A small multi-label image tagger, trained from scratch.
Training: muon at rate 0.0045, batches of 128.
Data: trained on photos of plants and fungi (iNaturalist), 33.1 epochs.
Rows from block 3, named by matrix and row number. Rows with one number belong to one channel. Each number is 128 + 32 x the weight over the matrix's rms, rounded and kept within 0 to 255. All counts start at 0.
# convs0: expand pointwise conv (model.blocks.3.convs.0.weight, 384x96x1x1), inputs 0-47
# convs1: depthwise 3x3 conv (model.blocks.3.convs.1.weight, 384x1x3x3, trained with AdamW), a 3x3 kernel
# convs2: project pointwise conv (model.blocks.3.convs.2.weight, 96x384x1x1, transposed), outputs 0-47
convs0.47 [157 145 106  80 171  85 109 188 130  81 107 124 141 113 111 160 162 108 147 105 123 173  37 154 166 168 180  84 142 130 135 179 104 113 114  89 154 127 135  50 115 150 105 126 100 134 118 109]
convs1.47 [100  88 126 151 155  79 148 162 147]
convs2.47 [119 168 119  72 116 138 144 152 111 143 174 138  48  89 118 142  89 113  83 129  89  92 141 110 136 154 192  82 145 109 124 209  91  59 151 108  77 186 123 148 136  78  97 159 174 140 129 101]
convs0.48 [ 95 139 137  39 130 123 154 164 163 151  92 119  97  59 109 199 131 159  93 142  97 120 137 171 208  98 145 148 127 118 128 139 101 130 144 137 109 139 105 126 184  58 131 124  72 111 101 106]
convs1.48 [152  58 125  89 187 111 142 160 120]
convs2.48 [102 144 115 172 118 125  64  64  73  74 135 177 143 123 154  97 171 143 146 101 133 142 124  94  99 123 138 132 124 128 165 140 130  91 115 159  86 172 171 161 108 164  70 128 154 128 129  94]
convs0.49 [122 140 123 130  89  78 156 134 141 144 132 156 171 121 119 126 137 142 139 173  78 158 125 184 104 169 167 104  93 116 151  83  94 123 112 143 107 182 152  78 142 171 112 178 127 100 173 136]
convs1.49 [189  87 137 137 138 104  74 175 110]
convs2.49 [122 163 163 124 134 155 160 124  73 105 103 108 149 202 123 103 163 190 117 120 152 146 119 146 111 154 105  73 106 109 170 128 114 131  56 149 108 129 140 176 156 186 131 124 128 103 182 127]
convs0.50 [142 159 116 112  89  95 146 118 132 133 129 127  94 116 128  91  94 122 102 133 121 145 154 102 136  92 166 113 120 141 156 120 139 129  99 111 114 137 125 177 102  78  78 162 132 118 156  64]
convs1.50 [107  89 112 129 146  89 109 144 171]
convs2.50 [119 125 124 165 151 104 109 156 108 132 113 125 122 152 142  89 129 118 100 134 108 162 132 140 100 156 175 159 137 148 104 146  55 136 143  90 174 168 153 139 110 114 181 122 127 161 170 168]
convs0.51 [194 198 134 155  61 122 152 155 129 108 129  97 123 176  97 114 125 153 137 103 188 131  89 138 130 168 155 104  53 176 110 128 126 183  82 105 138 150 113 131  53 129 219 115 100 140 147 142]
convs1.51 [ 79 184 168 101 163 160 139 111 106]
convs2.51 [161 148 110 153 199 161 152 130 135 110 144  82 144 125  81 174 158 122 157  99 142 110 149 136 167 115  86 116 120  47 101  86 181 151 131 103 126 211 136 108 132 133 101 119 122 116 102 123]
convs0.52 [183 129 186 184  68 119 107 118 118  73  67  91 124  97 158 161 105 106 107 147  75  58  10 173 137 149 119 116 161  85 132 172 111 154 124 183 122 174 146 113 177  87 153  84  94 114  83 171]
convs1.52 [132 168 118 192 184 133 157 152 135]
convs2.52 [ 49 131 198 147 138 109  89 137 102  71  79 152 143 143 116 134 171  54 192 122 158 219 177 164 170  85 202 191 174 110 123 146 142 201 189  90 160  56 114  93 119  97 181 196 168  95 117 114]
convs0.53 [157  56 128 108  83 173  95 103 183 113 111  72 170 159 163 130 133 114 128 161 103  46 143 136 109 156  68 124 142 115 144 131 114 179 123 175 127 132 128 107 123 142 160 112 117 171 129 118]
convs1.53 [109 170 103  86 194 115 116 129 103]
convs2.53 [ 87 127 122 147 180 109 134 165  90  71 145 119 126 153  92  97 119 195 143  73 129 142 105 151 117  80 170 136  97 114 129 127 107 103 122 142  88 141 106 139 114 113 156 101 133 112 167 114]
convs0.54 [ 95 116 110 147 162 138 146 134 156 103 146 138 133 152 131 116 115 148 154 166 115  66  96  89 148 141 155 135 147 133 123 145  97  84  91 110 164 118 132  95 143 105 141  87 113  83 114 130]
convs1.54 [ 88  99 124 110 153 163  92 142 162]
convs2.54 [132 112 113 185 140 106 120  90 150 128 124 115 128 116 127 141  44 145 110 103 130 141  72 193 125 112 166 119 107 102 143 115 169 115 120 141 117 165 150  93  87 117 173 138  98 137 138  16]
convs0.55 [154 107  83 198 143 116 119 126 137 113 127 103 219  89 165 148 150 163  67 118 161 147 160 191 102 150 162  80  69 144 128 150 127 104 226 178 139 156 123 142 155 123  78  74 138 113 138  68]
convs1.55 [176  97 121 177  86 129 142  86 146]
convs2.55 [154 123 107 179 155 105 133  84 119 102  88 124 133 124 101  65 172 140 120  70 119 152 159 217 137 157 130 127 119 120 108 156 142 168 114  74 112 191 150 108  87 161 152  90  62 141 149  99]
convs0.56 [ 89 130 181 107 121  87 136 164 133 127 189 101 152  82 102 149 173 128 139 148 134 151 157 187 144 138 142  86 142 161  53 108  89 145 107 154 157  90 132 120 161 131 131 169 113  99  54 117]
convs1.56 [144 159  80 137 172  92 110  94  93]
convs2.56 [186 150 109 198  81 112 125  76 215 187 131  86 170 137 137 125  49 119 118  61 109 107 142 157 128 121 191 153 164 119 146 137 104 132 130 136 137 155 131 136  93  55 120 145 135 164 134 122]
convs0.57 [179 124 126 119 126 175 104 119 164 131 130 115 143  90 172 175 143 104 139  85  81 115 134 154 147  98 165 128 115 167 104 142 138 156 159  81 171 151 130 145 159 159 135 133 122 101 107 157]
convs1.57 [109  75 143 166 147 162 106  95  83]
convs2.57 [108 103 156 131 108 144 179 142 104 105 128 106  97 127 148 114 122 106 105 135  97 168 131 130 191 164 181 124 153 165 180 151 124 125 128 147 104 114 161 140 142 157  94 125 104 112 162 131]
convs0.58 [136 117  65 159 143 137 195 164 180  77 112  92 103 159 101 100 117 138  89  84 151 161  48 197 231  62 105 164  67 159 149 151 118 156 127 152 104  58 124 144 157  35 102 128 196 123 146 136]
convs1.58 [116  91  83 127 165 169 142 129  88]
convs2.58 [ 70  87 180 116 153 124 151 103 121 146 200 183 153  85  95 153 148 149 230 140 101 117  83 151 117  92 163 118 111 109  82 126 113 141 128 171 128 133  95 121 141 151 137 151 109 119 136 159]
convs0.59 [ 70 148 123 124 106 148 145 153 110 140 131  97 150 153  83 104 153 177 116 100 162 100  90 104 191 151 121 183 118 175 148 118 113 109 131 132 115 166 175 146 173 120 106 184  77 115 132 112]
convs1.59 [164  98 121  78 154 123 161 133 145]
convs2.59 [148 117  97 125  83 131 138 133 141 105  83 164 110 108 138  98 110 120 160 111 103 131 121 100 154 115  92 122 134 147 113 184  88 122 122 114  78 152 102 177 167 185 131 135 158 147 149 129]
convs0.60 [144  87 163  61 106 112 180  92 195  55 124 255 133 166 111 167 170 169 179  42 121  81 178 143 110 125  94 166 112 150 157 114 121 156 113 114 224  92 166 170 136 106 117 186  37 176 151 140]
convs1.60 [182 133 208 157 135 143 118 117 130]
convs2.60 [142 218 191 111  93 149 133 134 160 101 230 200  59 194 156 136 149  46  89 154 143 149 155 161 148  87  69 121 114 113  53 176 137 124 147  82 163 122  86 194 154 132  69 150 146 150 155  52]
convs0.61 [152 114 131 124 111 198 116 160  85 115 161 112 202 137 107 123 151 185 119 128  93  69 125  85  84 179 147 146 170 138 125  99 132 104 119 132 133 138 108 126 124 180 130 171 109 107 146 132]
convs1.61 [133 139 135 149 175 150  78 103 105]
convs2.61 [113 167 107 105 131  39  55 160 123 110 198 148 129 116 138 110  65 135 162 101  47 193 129 122 142 116  97 128  93 107 170 109 173 128 148 123  76 141 124 152 121 144 132 122 124 109 142 124]
convs0.62 [164 128 164 120 128 130 126 126 135 164 120  95 166 103 152 133 125 130 111 113 148 101 149  93 134 128 133 147 111 123 127 121 152 108 117  81 117 124 118 134 121 148 131 108 136  78 156  94]
convs1.62 [117 119 177 167  76 119 140 134  78]
convs2.62 [122  90 152  98 125 111 148 125 132 124 114 107 170  99 126 123 117 125 124 101 157 105 137 128 138  95 130 159 142 129 122 123 126 119 145 102 123 102  87 142 130 141 141 114 147  75 127 112]
convs0.63 [109 158 104 129 123  82 170  96 146 158 147 148 127 123  95 151 134 129  59 153 125 171  72 146 168 103 178 170 137 122 136 108  54 100 153 169 133 135 143 117  85  88 116 136 188 137  71  93]
convs1.63 [169 183 136 112 112 170  97  93 103]
convs2.63 [158 117 145 149  80  89 137 122 100 170 154 159 104 114  74  85 153  65  69 138 153 108  97 130  83 132 171 140 177 120 182 155 126 107 156 129 107  70  83 169 148 100  49 129 142 166  47  33]
convs0.64 [153 130 116 155 107  49 186 117 156  75 160 131  74 149 105 142 134 164 126 143 150 187  86 212 137 153 113 106  98 162 137 221 134 127  70 153 145 171 161 126 131  88 132  97 124 125 174 130]
convs1.64 [138 102 127 165  66 153 154  88 133]
convs2.64 [156 168  42 153 127 104  94 136 202  35  94 198  67 132 126 177 112 117 180 109 161 184 138 136 109 117 108 129  96 148  74 133 130 118  97 152 183 198 123  65  98  68 125  79  92 133 124 116]
convs0.65 [ 99 130  75 125 122 115 154 143 126 146 112 150 158 116 146 154 122 136 149  93 194 180 153 115 183 119 128 193  73 173 104 183 194 145 151 136 163 152  61 148 145 155 109 123 134 146 110 126]
convs1.65 [ 91 162 164 155 156 130 183 105  63]
convs2.65 [ 92 133 127 169 198  45 170 139  81 166 141  95 126 161  72 158 194 128 119  92 107 152 100 116 145 186 148 200 124 101  91 148  87 127 130 158 106  44 111 102 108 104 204 127  88  78 185 134]
convs0.66 [114 119 181  93  83 137  93  79 133  80  88 143 131 155 146 136 167  73  61 191  70  76 146  75 139 185 134  84 218 130  85 128  25 117 112 144 181 120 149 120 130 155  94 119 125 165 120 152]
convs1.66 [138 173 135 153 137 145  62  76  78]
convs2.66 [  8 114 110 142  91 189 132 130 179 110 158 172 177 186 184 112 127 175 114  83 130 190 173 108 193 101 167  94 122 136 134 108 129 104  98 210 213 112  90 110 123 137 176 111  52 110  91  94]
convs0.67 [116 158 141 159 121 133 133 108 154 144 122 146 101 116 113 136 123 128 129 143 126 153 117 102 101 133 146 109 154 116 148 102  93 105 132 120 129 131 101 129 145 106 104 156 141 112 162 157]
convs1.67 [125 153 128  80 142 119  72 137 113]
convs2.67 [150 102 150 134 122 120 119 118 131 132 126 144 143 125 136 143  97 154 109 117 132 113 128 124 118 110  94 115  91 134 129 115 175 114 116 172 136 142 100 104 100 113 144 138 136 165  97 151]
convs0.68 [136 112 115 125  68 100 113 173  82 164 112 123 179 206 172 187 136 102 167  98 119 156 153  69  59  86  81 219 138  80 158  95 140 153 152 142 117  83 118 111  77 102 180  72 141  91 109 101]
convs1.68 [105  87  97 161 162 132  92 100 132]
convs2.68 [117 115 149 120 106 151 171 135 131 108 138 123 133  80 118 131 102  77 128 143 126 155 140 118 155 154 130  46  86 172 129 148 139  79 147  88 189 166 134  94 128 136 188 134 151 159 195 123]
convs0.69 [113 121 122  99 126 167 108 117  89 151 121 186 152  87 152 119 111 140 107 111  88 143 136 138 125 126 144 104 103  88 122  91 140 132 124  25  89 128 182 130 123 129 197 126  69  68 150 152]
convs1.69 [106 136 121 165  80 165 156  84 158]
convs2.69 [152 144 124 138 120 134 156 138 125 108 140 142 134 106 118  95  93  85 143 153 167 143 143 126 139 136 139 124  86 118 126  79  99 138 133  99 131 160 174  95 112 148 112 112 117 149 112 118]
convs0.70 [170  56 122 139 139 150 136 127 120 142  84 119 153  98 115 198 169  42 115 137 147  73 147 140 133 147 106 163 166 165  89  81 151 134 211 183  67  97 126 110 135 145  94 139 184  69 152 105]
convs1.70 [126 172 129 116  93 127 182  85 176]
convs2.70 [164 123 106 122 133 180 161 126 121  88  90 200  79 135  93 127 137 135 121  95 139 108 197 150 122  95 181 135 129 123 124 132 207 133 152  77 142 162 123  92 102 170 128  97 120  88 148 113]
convs0.71 [152 113 104 163 151 110 123 145 105 142 140 103 122 149 142 149 107 137 103 156  95 119 153 142 152 128 101 120  98  98 118  80 108  92 112  94 156 137 180  73 145 152  84  88  94 147  92 108]
convs1.71 [117 121 137  94  93  79 137  78  62]
convs2.71 [147 140 161 127 142 150 107 145 142 150 114 144 138  92 118 128 172 132 125 133 112 160 108 120 124 116 139 156 109 160 131 113 122 149 138 121 137 103  67 121 131 122  92 117 133  93 138 140]
convs0.72 [144 184 146 179 182  76  83 126  72 175 138  30 113 116  82 119  88 154  66 136 116  89 169 134  87 136 149 185 179 209 147 142 122 111 128 127 125 139 101  91 149 128 124 100 148 132 177 189]
convs1.72 [ 94  91 120 123 137 131 160 170 190]
convs2.72 [123  96 185 145  93 161 118 252  96 115 149 171 105 141 102 177  88 126 105 161  99 155 164  97  49 141 141  72 144  72 183  95 184 134 111 121  91  68  83 182 176 127 139 110  75 119 119 120]
convs0.73 [111 133 145 146 184 150 185 167 104 194 149 122 176 119 133 121  81  95 116  89  79  87 119 132 148 122 123  60 121  82 153 141 165 127  99 180 188 130 185  92 136  52 148  58 175 140  63 101]
convs1.73 [128 124  99 156 173 167  80 173 143]
convs2.73 [150 126 104 100  40 131 149 138 108 184 151 126 170 102 114  61  88 134 118  79 175 185 134  90 143  77 103 182 109 123 148 182 116 148 116  70 121 159 148 107  66 181  81  60 126  70 166 136]
convs0.74 [126 129 131  76  75 139 150 106 177 136 180 172 117 148 173 110 157 176 129 124  67 126 142 113  72 169 122 110 159 140  69 131  69 209 102  93 175 103 138 159 133 185 120 156  81 185 141 142]
convs1.74 [120 122 107 133 121 136 185 184 186]
convs2.74 [110  63 180  84 138 108  76  94 155 199  63 143 119 108 130 111 120 150  94 137 109 111 142 165 135 119  84 159 188 155  90  52  34 195  77 173 215  98 143 118 120 176  75 136 166 142  65 163]
convs0.75 [ 78 156 168 160 181 108  94 161  76 131 132  49 177 136 109 148  90  72  85 134 108 169 107 103  93 156 143 149  69  92 123 115 116 150 163  97  91 166  56 136  90 201 135 171 147 160  71 128]
convs1.75 [146 135 107 107 107 177  99 143 159]
convs2.75 [ 71 105 169 108 140 167  92 144 132 228  89 117 100  49  54 170 101  72 150 176 114 143 100 117 107 159 188 137  99 119 141 181 192 133 115 128 142 141  61 129 127 150 125 116 145 192 120 150]
convs0.76 [110 143 140 148  93  98 169 202 138  69 150  77 149 144 132 145 110 150 134 114 100 166  70 139 119 169 159 145 145 166  82 146 104 112  96 130 151  74 135  85 144 172  85 101 134 159  59  84]
convs1.76 [ 95 126 157 155 167  79 101 101 156]
convs2.76 [106  87 102 165 124 162 107 104 106 120  69 115 111 132 156 139 113 153 153 144 120 123 143  90 165 121 125 173 123 123 175 129 124 157 156 141 129 123 117 147 109 156 148 119  69 142 122 113]
convs0.77 [152 110 161 189 105 157  86 117 160 101 120 156 169 131 132 111 109  95 133 217 146  63 131 103 166 106 142 130 144 147 117 125 133 140  91 195 136 121 110 125  92 155 107  81 134 114 150 108]
convs1.77 [100 160  95 134 153 114 121  83 156]
convs2.77 [107 148 103 115 165  84 190 101 110 163 101  87 130 145 119 177 143 109  96  64 127 118 112 116 120  96 154 128 115 126 137 167 163 149 128  86  55  82 135 101 158 137 130 177 155 129  96 170]
convs0.78 [ 94  98 146  78 151 156 129 168 148  83 116 137 139  66 129 101 170 171 141 139  86 187 188 135 121 152 177 148  39  79 134 158  87 203 157 123 192  70 130 122  74 161 137  93  96  86 119 141]
convs1.78 [109 129 121 104 202  89 103 168 112]
convs2.78 [129 144 140 146 130  90 133 156  99 139 102 108 124 142 154 133 142 167 127  63  83 106  95 209 130 155 151 121 170 158 113 113 126  67  51 151  95 160 143  95  98  93 155 133 141 246 117 105]
convs0.79 [ 80 170 115 121 147 170 161  71  90 142 141 144 181  97 198 130 114 128  71 103 156 186 171 214 139 182 157 124  56  62 140 105 113 130 146 140 124 138 152  97  74 164 160 119 125 128 142 123]
convs1.79 [172 119  74 151 160 126  87 124 157]
convs2.79 [161 148 185 189 174  54 143 165 110 130 118 154 154 190 151 164 158 131 148 125 100 120 147 113 106 126 137 197 169 172  67 196 171 112 101 189 133 109 127 175 131  62 106 112 130 156 175 151]
convs0.80 [113 165 195 145 115 170 134 159 139 107 154 173 180 183  91 189 149 174 131 123 115 132 134 108 110 128  89 143 110 122 134 128 134 129 121  87 104 107 111 226  87  46 120 132 123 157 129 137]
convs1.80 [109 106 115  87  87  96 103  83 116]
convs2.80 [255 150  97 124   4 148 148  43  73 138 147 192  82 139  55 180 168  84 129  79  85  74 172 170 138 196  79 142 174 199 113 138 125 170 154 142 101 126 125 102 117  77 136 147 129 140 176 145]
convs0.81 [125 104 161 173 134 159 119 122 154 132 121  61 155 107 167  76 122 123 137 126 160 116  48 172 151 165 125 196  85 115 142  96  51 160  92 121  48 165 142 154 130 164 192 122 121 147  80 187]
convs1.81 [154 125 116 167 152 167 156 195 182]
convs2.81 [191  95 132  87 177 176 106 122 164 108  71 123  73 105   0  79 148 111 100 180 123 134 147 168 128 214 133 104 141 131 141 129  91 185 170  74  45 127 113  92 104  95 101 102 196 186 172 210]
convs0.82 [195 131  74 137 137 129 174 113 161  90 128 145 122 104 152 156 132 194  79 178 114 165 160 107 148 171 118 125 129  98 107 117 153 239 168 139 119 145 104 109  95 110 120 114 129 193 156 120]
convs1.82 [146 112 124 164  96 118 176 104 106]
convs2.82 [147 152  88 196 179 186 153 120 154 156  80 136 160 132 150  79 128 125 134 191 158 183 163  99 154 138 100 164 130  82 102  80 125 162 127 131 155 141 156 104 121 127 101 101  87 168 124  90]
convs0.83 [109  64 167 113  74 117 116 143 159 219 185  79 136 125 110 120  68 139 149 114  80 116 138 204 121 131  46 114 168 160 173 250 102 148 109 142 207 116 151  95 147  97 122  82 129 142 147  93]
convs1.83 [144 172 122 209 178 129 139 127 113]
convs2.83 [152  93  82 142 142  99 148  74  95 136 120 160  65 146 157  81 137 121 152 129 117 136 112 163  90 185 139  33  96  84  79 144  85 134  93 200 181 130 157 149 157 109  50 129 121  48 107 140]
convs0.84 [168 185 176 130 165 133 148  86 116  88 127 122 162 116 155  85 153 110  93 107 174 122  85 122 180 206 174 143 173 160 140 185 124  60 110 148 160 190 137 124 201  90 140 116 116 194  89 136]
convs1.84 [163 142 185 124  74 107 136 129 173]
convs2.84 [148 175  93 164 142 146 167  72 138 128 146 153  90 185 113  83 138  90 163 165 188 112 140 110 198 172 122 118 108 218 115 161 133  89 151 129 119 104 152 114 184  93 157 144 146 115 164  86]
convs0.85 [153 124  90  91  95 123 110 144 130 173 197 176 138 112  88 131 147 145 130 120 112 126  66 135  91  99 133  80 169 108 113 120 143  93 192 100 170 112 157 115 139 183 110 132 176 125 157 104]
convs1.85 [ 94 147 163 168 109  77 107 147 171]
convs2.85 [127 120 105  98 115 110 196 152 140 135 101 127 190 111  70 152 118 106 100 110  78 151 101 147 165 140 133 110 119 148 164 131  71 150 206  91 117 162 129 103 150 149 115 104 150 118 163 113]
convs0.86 [150  88 141  90 112  70 139 113 136 127 137 141 120 159 124 157 138 121 170 152  80 129 130 141 120 187 111 109 170 163 115 113 124  72 132 110 122 168 101  97  97 173 132 180 125  92 145 132]
convs1.86 [104 101 172  81 155 135 115 148  97]
convs2.86 [114 116  98 159 159 134 149 195 114 113  85 135 118 129 166 105  62 145 127 159  90 107  98  85 140  74 104 120 114 152 111 152 120 183 130 111 137 110 111 144 124 125 141  99 127 145  97 122]
convs0.87 [153 129 112 118 118 107 101 171 129 139 124 138 126 159 141  76 181 143 144  85 126 172  77 126 106 123 137 135 106  97 123 140 131 144 160 149 177 130 144 125 130 182 144 145 143 125 163  82]
convs1.87 [142 111  84 110 162 146 104  97 144]
convs2.87 [127  96 137 119 150 163 123 161 125 130 161 111 153 146 123 142 116 103 111 138 152 142 114 160 142 175  83 131 135 129 174 160 157 139 160 118 121 132 137 155 136 143 155 142 135 148 197 139]
convs0.88 [137 106 154 146 102 148  96  99 156 140 123 150  80 139 110 125 142 156 175 111 143 103 160 163 129  88  97 106 132 107 143 138 132 108 147 125 122 124  88 124 156 194  71 128 124 132 172 142]
convs1.88 [154 180  95  89  80 185 145 129 109]
convs2.88 [118 148 158  86 138 137 124 168  77 142 165 170 119 109 130 115 144 171 156 161 136 120 127 115 178 119 149  97 101 143  60 189 151 151 110 126  58 115 148 113 206 219 148 143 101 133 196 182]
convs0.89 [103 149 165 150 140 123 151 120 181 169 145 121 146  35 110 139 163 151 146  77 104 147  65 114 135 103 120 115 178 112 178 129 161  78 119 118 130 147  84 142 128  92  81  97 164 155 157 122]
convs1.89 [150 125 156 126  88 187 120 136 117]
convs2.89 [ 52 177 123 131 161 112 149 145 160 129  67 108  99 124 191 122 113 132 148  65  93 113  85  98 188 119  90 137 128  68 141 127 139  61 159  91  89  96  83 158 122  84 136 153 148  85  80 156]
convs0.90 [150 158 109 152 149 160  95 138 114  94 121  94 127 123 153 132 163 160 100 132 105 151 148 125 152 165 103 145  98 152 150  86 115 107 120 155 133 165 141 104  88 135  94 121 123 147 127  90]
convs1.90 [117 131 171 122  55 142 149  70 101]
convs2.90 [ 97 199 111 131 149 142 133 134 118 126 127 156  81 118 188 125 134 116 139 134 120  99 116 135 113 119  78 157 112 157 108 135 137 157 113 110 112  92 109 125 105 142  75 144 131 113 137 125]
convs0.91 [152 135 123 117 113 120 108 112 119 112 101 104 131 154 101 137 121 128 120 155 131 137 140 159 105 161 145 149 140 142 144 136 124 119 103 133 174 124 111 129 140 120 117 159 112 103 157 141]
convs1.91 [102  93 102 122 157 117 103 101  97]
convs2.91 [101 142 112 145 129 101 177 129 127 130 120 132  94 103 123 115 119 112  83 105 117 129 114 108  99 117 129 136 119 114 177 103 164 121 144 142 101 146 134 151  96 109 125 159 147 109  73 105]
convs0.92 [168 155 198 110 125  99  51  82 134 148 135  97 167 153 115 142 165 190 142 101  99 170 175 112 126 126 199 143 125 114  71  91  69 209 102 158 143  48 133 184 101  27 174 124 150 162 144 153]
convs1.92 [ 80 157 116 166  85 130 162  99 160]
convs2.92 [ 46 120 159  95 169  85 121 120 147 105 164 116 150 181 167 106 123 103 176 209 109 124 138 119 142 150 157 113  88 170  95 115 145 131  54 159 123  76 168 184 150 118 170  54 121 122 108 149]
convs0.93 [ 67 159 108 128 112 144 101 151 145  91 159 178 193 127 137 135  69 160 130 113 108  78 124 120 195 138 153 132 121 118 114 107 120  86 188 169 115 175 154 131 147 160 128 122  98 151 161 203]
convs1.93 [180 186 108  94 109 130 113  80 141]
convs2.93 [113 165 179 130 159 158  86 100 150 159 131  92 135 143 113 111 157 143  91 130 106 156 151 190 231 118 113 114 180 176 163 181 128 113 155 164 133  87 113 178  91 119 125  48 104 140 171 139]
convs0.94 [158 128 103 122 151 151 176 156 105 105 183 118  81 163 152 137 167  82 103 200 131 150  78 182 166 168 151 110 120 122 166 136 107 157  62 153  92 132 161  70 122 139 161  92 113 189 110 141]
convs1.94 [109 140 144 182 155 127 181 114  50]
convs2.94 [ 91 178 137 149 168 128 146 144 153 166 165 140 163 162  89  47  81 114 159 117 120 114  81  70 144  77 204 148 145  46 123 140 172  79 129 130 131 164 173  83 136 148 136  69 103  74 140  77]
convs0.95 [145 125 137 109 141 117 164 157 103 183 133 100 110 149 138 104  65 133 107  51 147 102 119 144 144 100 161 157 109 107 150 169 133  99 113 126 124 132 117 115 100 149 139 155 104 117 145 135]
convs1.95 [151 137  82  82 160 158 143  89 110]
convs2.95 [103 135 154  80 150 150 136  56 105 133 126 157 119 153 124 111 123 130 126 131 131 102 118 124 161 123 108 101  90 156 101 145 142 132 101 108 131 102 121 104 135 116 169 144 113 174 100 122]
convs0.96 [152 164 126 100 120 107 121 177 105  98 130  66 205 145 160 107 100 138 114 154 154 146 153 123 132 148  44 138 107 184 137 163 168 134 142 176 105 168 152 136 240 182 198 196 176 139 119 112]
convs1.96 [207 119  97 135 108 109  79 128 113]
convs2.96 [106 144 145 144 164  37  61  74 142 173 115 144 112  91 119 156 172  63 166 126 183 118  81 128 112 131 148 190 118 152 108  91 102 103  90 137 141  75  84 134 111 127 112 158 186  91  93  92]
convs0.97 [128 143 149 138 154 136  90  75 157 131 156 122 170 115 112 140 140 148 156 140 124 111 137 171 148 126 133 143  88 123 133  81 116 134 140 119 121 141 132 102 167  79 145 107 126 128 121  97]
convs1.97 [147 142 155 122 142 156  82  67 100]
convs2.97 [165 157 136 139 126 105 147  88 127 197 151 123  92 113 139 140  99 118 120 182 137 152  95 134 109 152 146 129 155 116 128 152 113 148 112 114 144 106 164 142 121 102 161 158 144 173 131 125]
convs0.98 [120 154 117 106 160 105 115 207 190 135 151 134 100 144 100 112 175 129 140 104 157 138 133 134 101 140 105 142  89 171 115 119 160 185 106  55  86 119 123 153 132 132 102 163 168 173 118 141]
convs1.98 [112  80  83 150 148 118 132 166 159]
convs2.98 [104 132  36 188 165 140 123 134 120 173  84 159 130  81 188 146 105 141  86  76 152  99 102 138  86 106  90 150  67 166 115 128 111  76 145 126 122  88 186 112 181 102  72 121 108 109 108 162]
convs0.99 [185 163 129 120 147 125 156 137 215  59 103 107 139  63 146  85 171  94 154 138 155  85 144 117 182 123 145  53  89  90 137 127 137 136 147 168 167 120 141 152 150 108 155  88 141 127 131 179]
convs1.99 [179 127 151  65 105 123 155 134 102]
convs2.99 [157 118 152 164 132 146 125 118 109 100 151 168 145 143 144 137 152  78  97 135 112 111 141 155 136  98 144 107 123 131 146 121  87 119 119 116 124 110 206 111 161 165 124 108 145 108 166 130]
convs0.100 [164 181 109  93 174  56 157 152 117 162  89 105 117 170 100 158 155  89 122 112 196 130 134 176  79 116  96  81 167 144 104  95 122 185 156 109 182  79  88 161 139 136 153 133 130 181  79  87]
convs1.100 [153 131  77  76 174 156 133  80 131]
convs2.100 [115 148  99 105 148 185 114 154 146 133 132 109 169  70 111  79 141  43 154  98 160 161 175 103 107 106 142  98 106  85  61 145 125  98 142 162 132 204 166 145 113 156 125 184 134 124 104 216]
convs0.101 [137  86 180 109 118  99  48 121  92 101 118  89 127 167 145 132 141 176 109 117 137 134 153  96  98 184 143 135 113 123 127 108 121 173 144 125 125 126 121 137 131 111  91 132 156 163 119 120]
convs1.101 [129 146  57 129 138 152 149  83 152]
convs2.101 [ 82 101 142  86 116 151 117 173 124  94 149  98 160 126 123 128 101 141 145 159 126 122 105 175 147 146 152 105 133 145 137  95  99  99 112 179 113  78 121 118 151 142 116 135  98 115 150 121]
convs0.102 [156 142 145 112 135 145 150 153 134 127 136 112 108  56 186 111 133  85 174  63 151 131 121 131 112 120 180 123  68 152 114 157  82 120  50 166 132 112 175 141 103 113 112  60  23 134 162 105]
convs1.102 [138 126 108 158 175 121 126 188 146]
convs2.102 [130 190 220 127 122 221 141 131  46 115  47 191 149 151 117 179 127 125  82  75  82 103 194 110 189 169 128 130 173  82 156 125 192 118 136 132  96 120 116 116  60 128 187 118 117 157 106 147]
convs0.103 [130 100 192  81 158 131 127 118 174  74 147 129 127  79 124  73 102 139 120 196  95 162 177  54 196 164 151 150  65 139 100 130 115 133  65 120 120  42  69 132 122  72 187 106 127 110 124  92]
convs1.103 [164 111 151  78 184 100 147 138  96]
convs2.103 [147 157 141 168 153 141 121 198  95 149  93 154 121 133 119 208 116  97 157  97 157  95 160  98 118  80 203 119 133 185  96 209 134 152 176  93 168 115 130 114 165 170 117 132 186 128 139 166]
convs0.104 [ 95 118 114 127  85 122 134 152 139 129 202 154 137 107 159 103 123 128 133 139 138 125 107 137 137 129 115 118  95 145  77 131 165  81 140 121 148 124 143 131 150 172 117 110 153  77 119 103]
convs1.104 [185  88 128  79 152 146  81 146 147]
convs2.104 [148  81 132 131 153 176 125 124  92 124  86 132  93 185 135  92 108 139 162 179 148 159 103 116 144 146 157 127 122 129 109 144  79 117 146 134  80 117 148 132 141  99 155  93 157 178 186 106]
convs0.105 [103 151 122 154 152 169 108 135 144 111 153 108 162 171 198  75  82 145 111  90 165 231  90 123  99 102 107  54 153 168 185 130  90  60 117 109 111 198 114 156  80 100  86 112  87 191 130 156]
convs1.105 [137 105 159 163  70 178 139 107 155]
convs2.105 [132 162 127 124 109  88 109 132 190 121 169 129 137 139 149  87 112 156 143 113 107  90 120  88 160 173 114  90 147 106 113  95  64 137 126  76  60 125  86 139 113  60 110 101 126 149  64 139]
convs0.106 [141 117 137 132 119  89 146 138 117 127 115 113 110 170 134 150 128 150 122 144 131 105 132 100 128 139 147 102 166 116 136 126 118 121 121 147 107 131 113 120 110 148 126  82 129 126 145 119]
convs1.106 [119  90  79 105 107 115 153 143 102]
convs2.106 [143 135 143 126 146 134 101 151 153 164 139 103 114 110 120 109 137 100 112  96 137 145 105 140 129 110 142 139 157 129 158 126 109 129 119  86 163 123 121 139  98 119 154 166 171 128 115 126]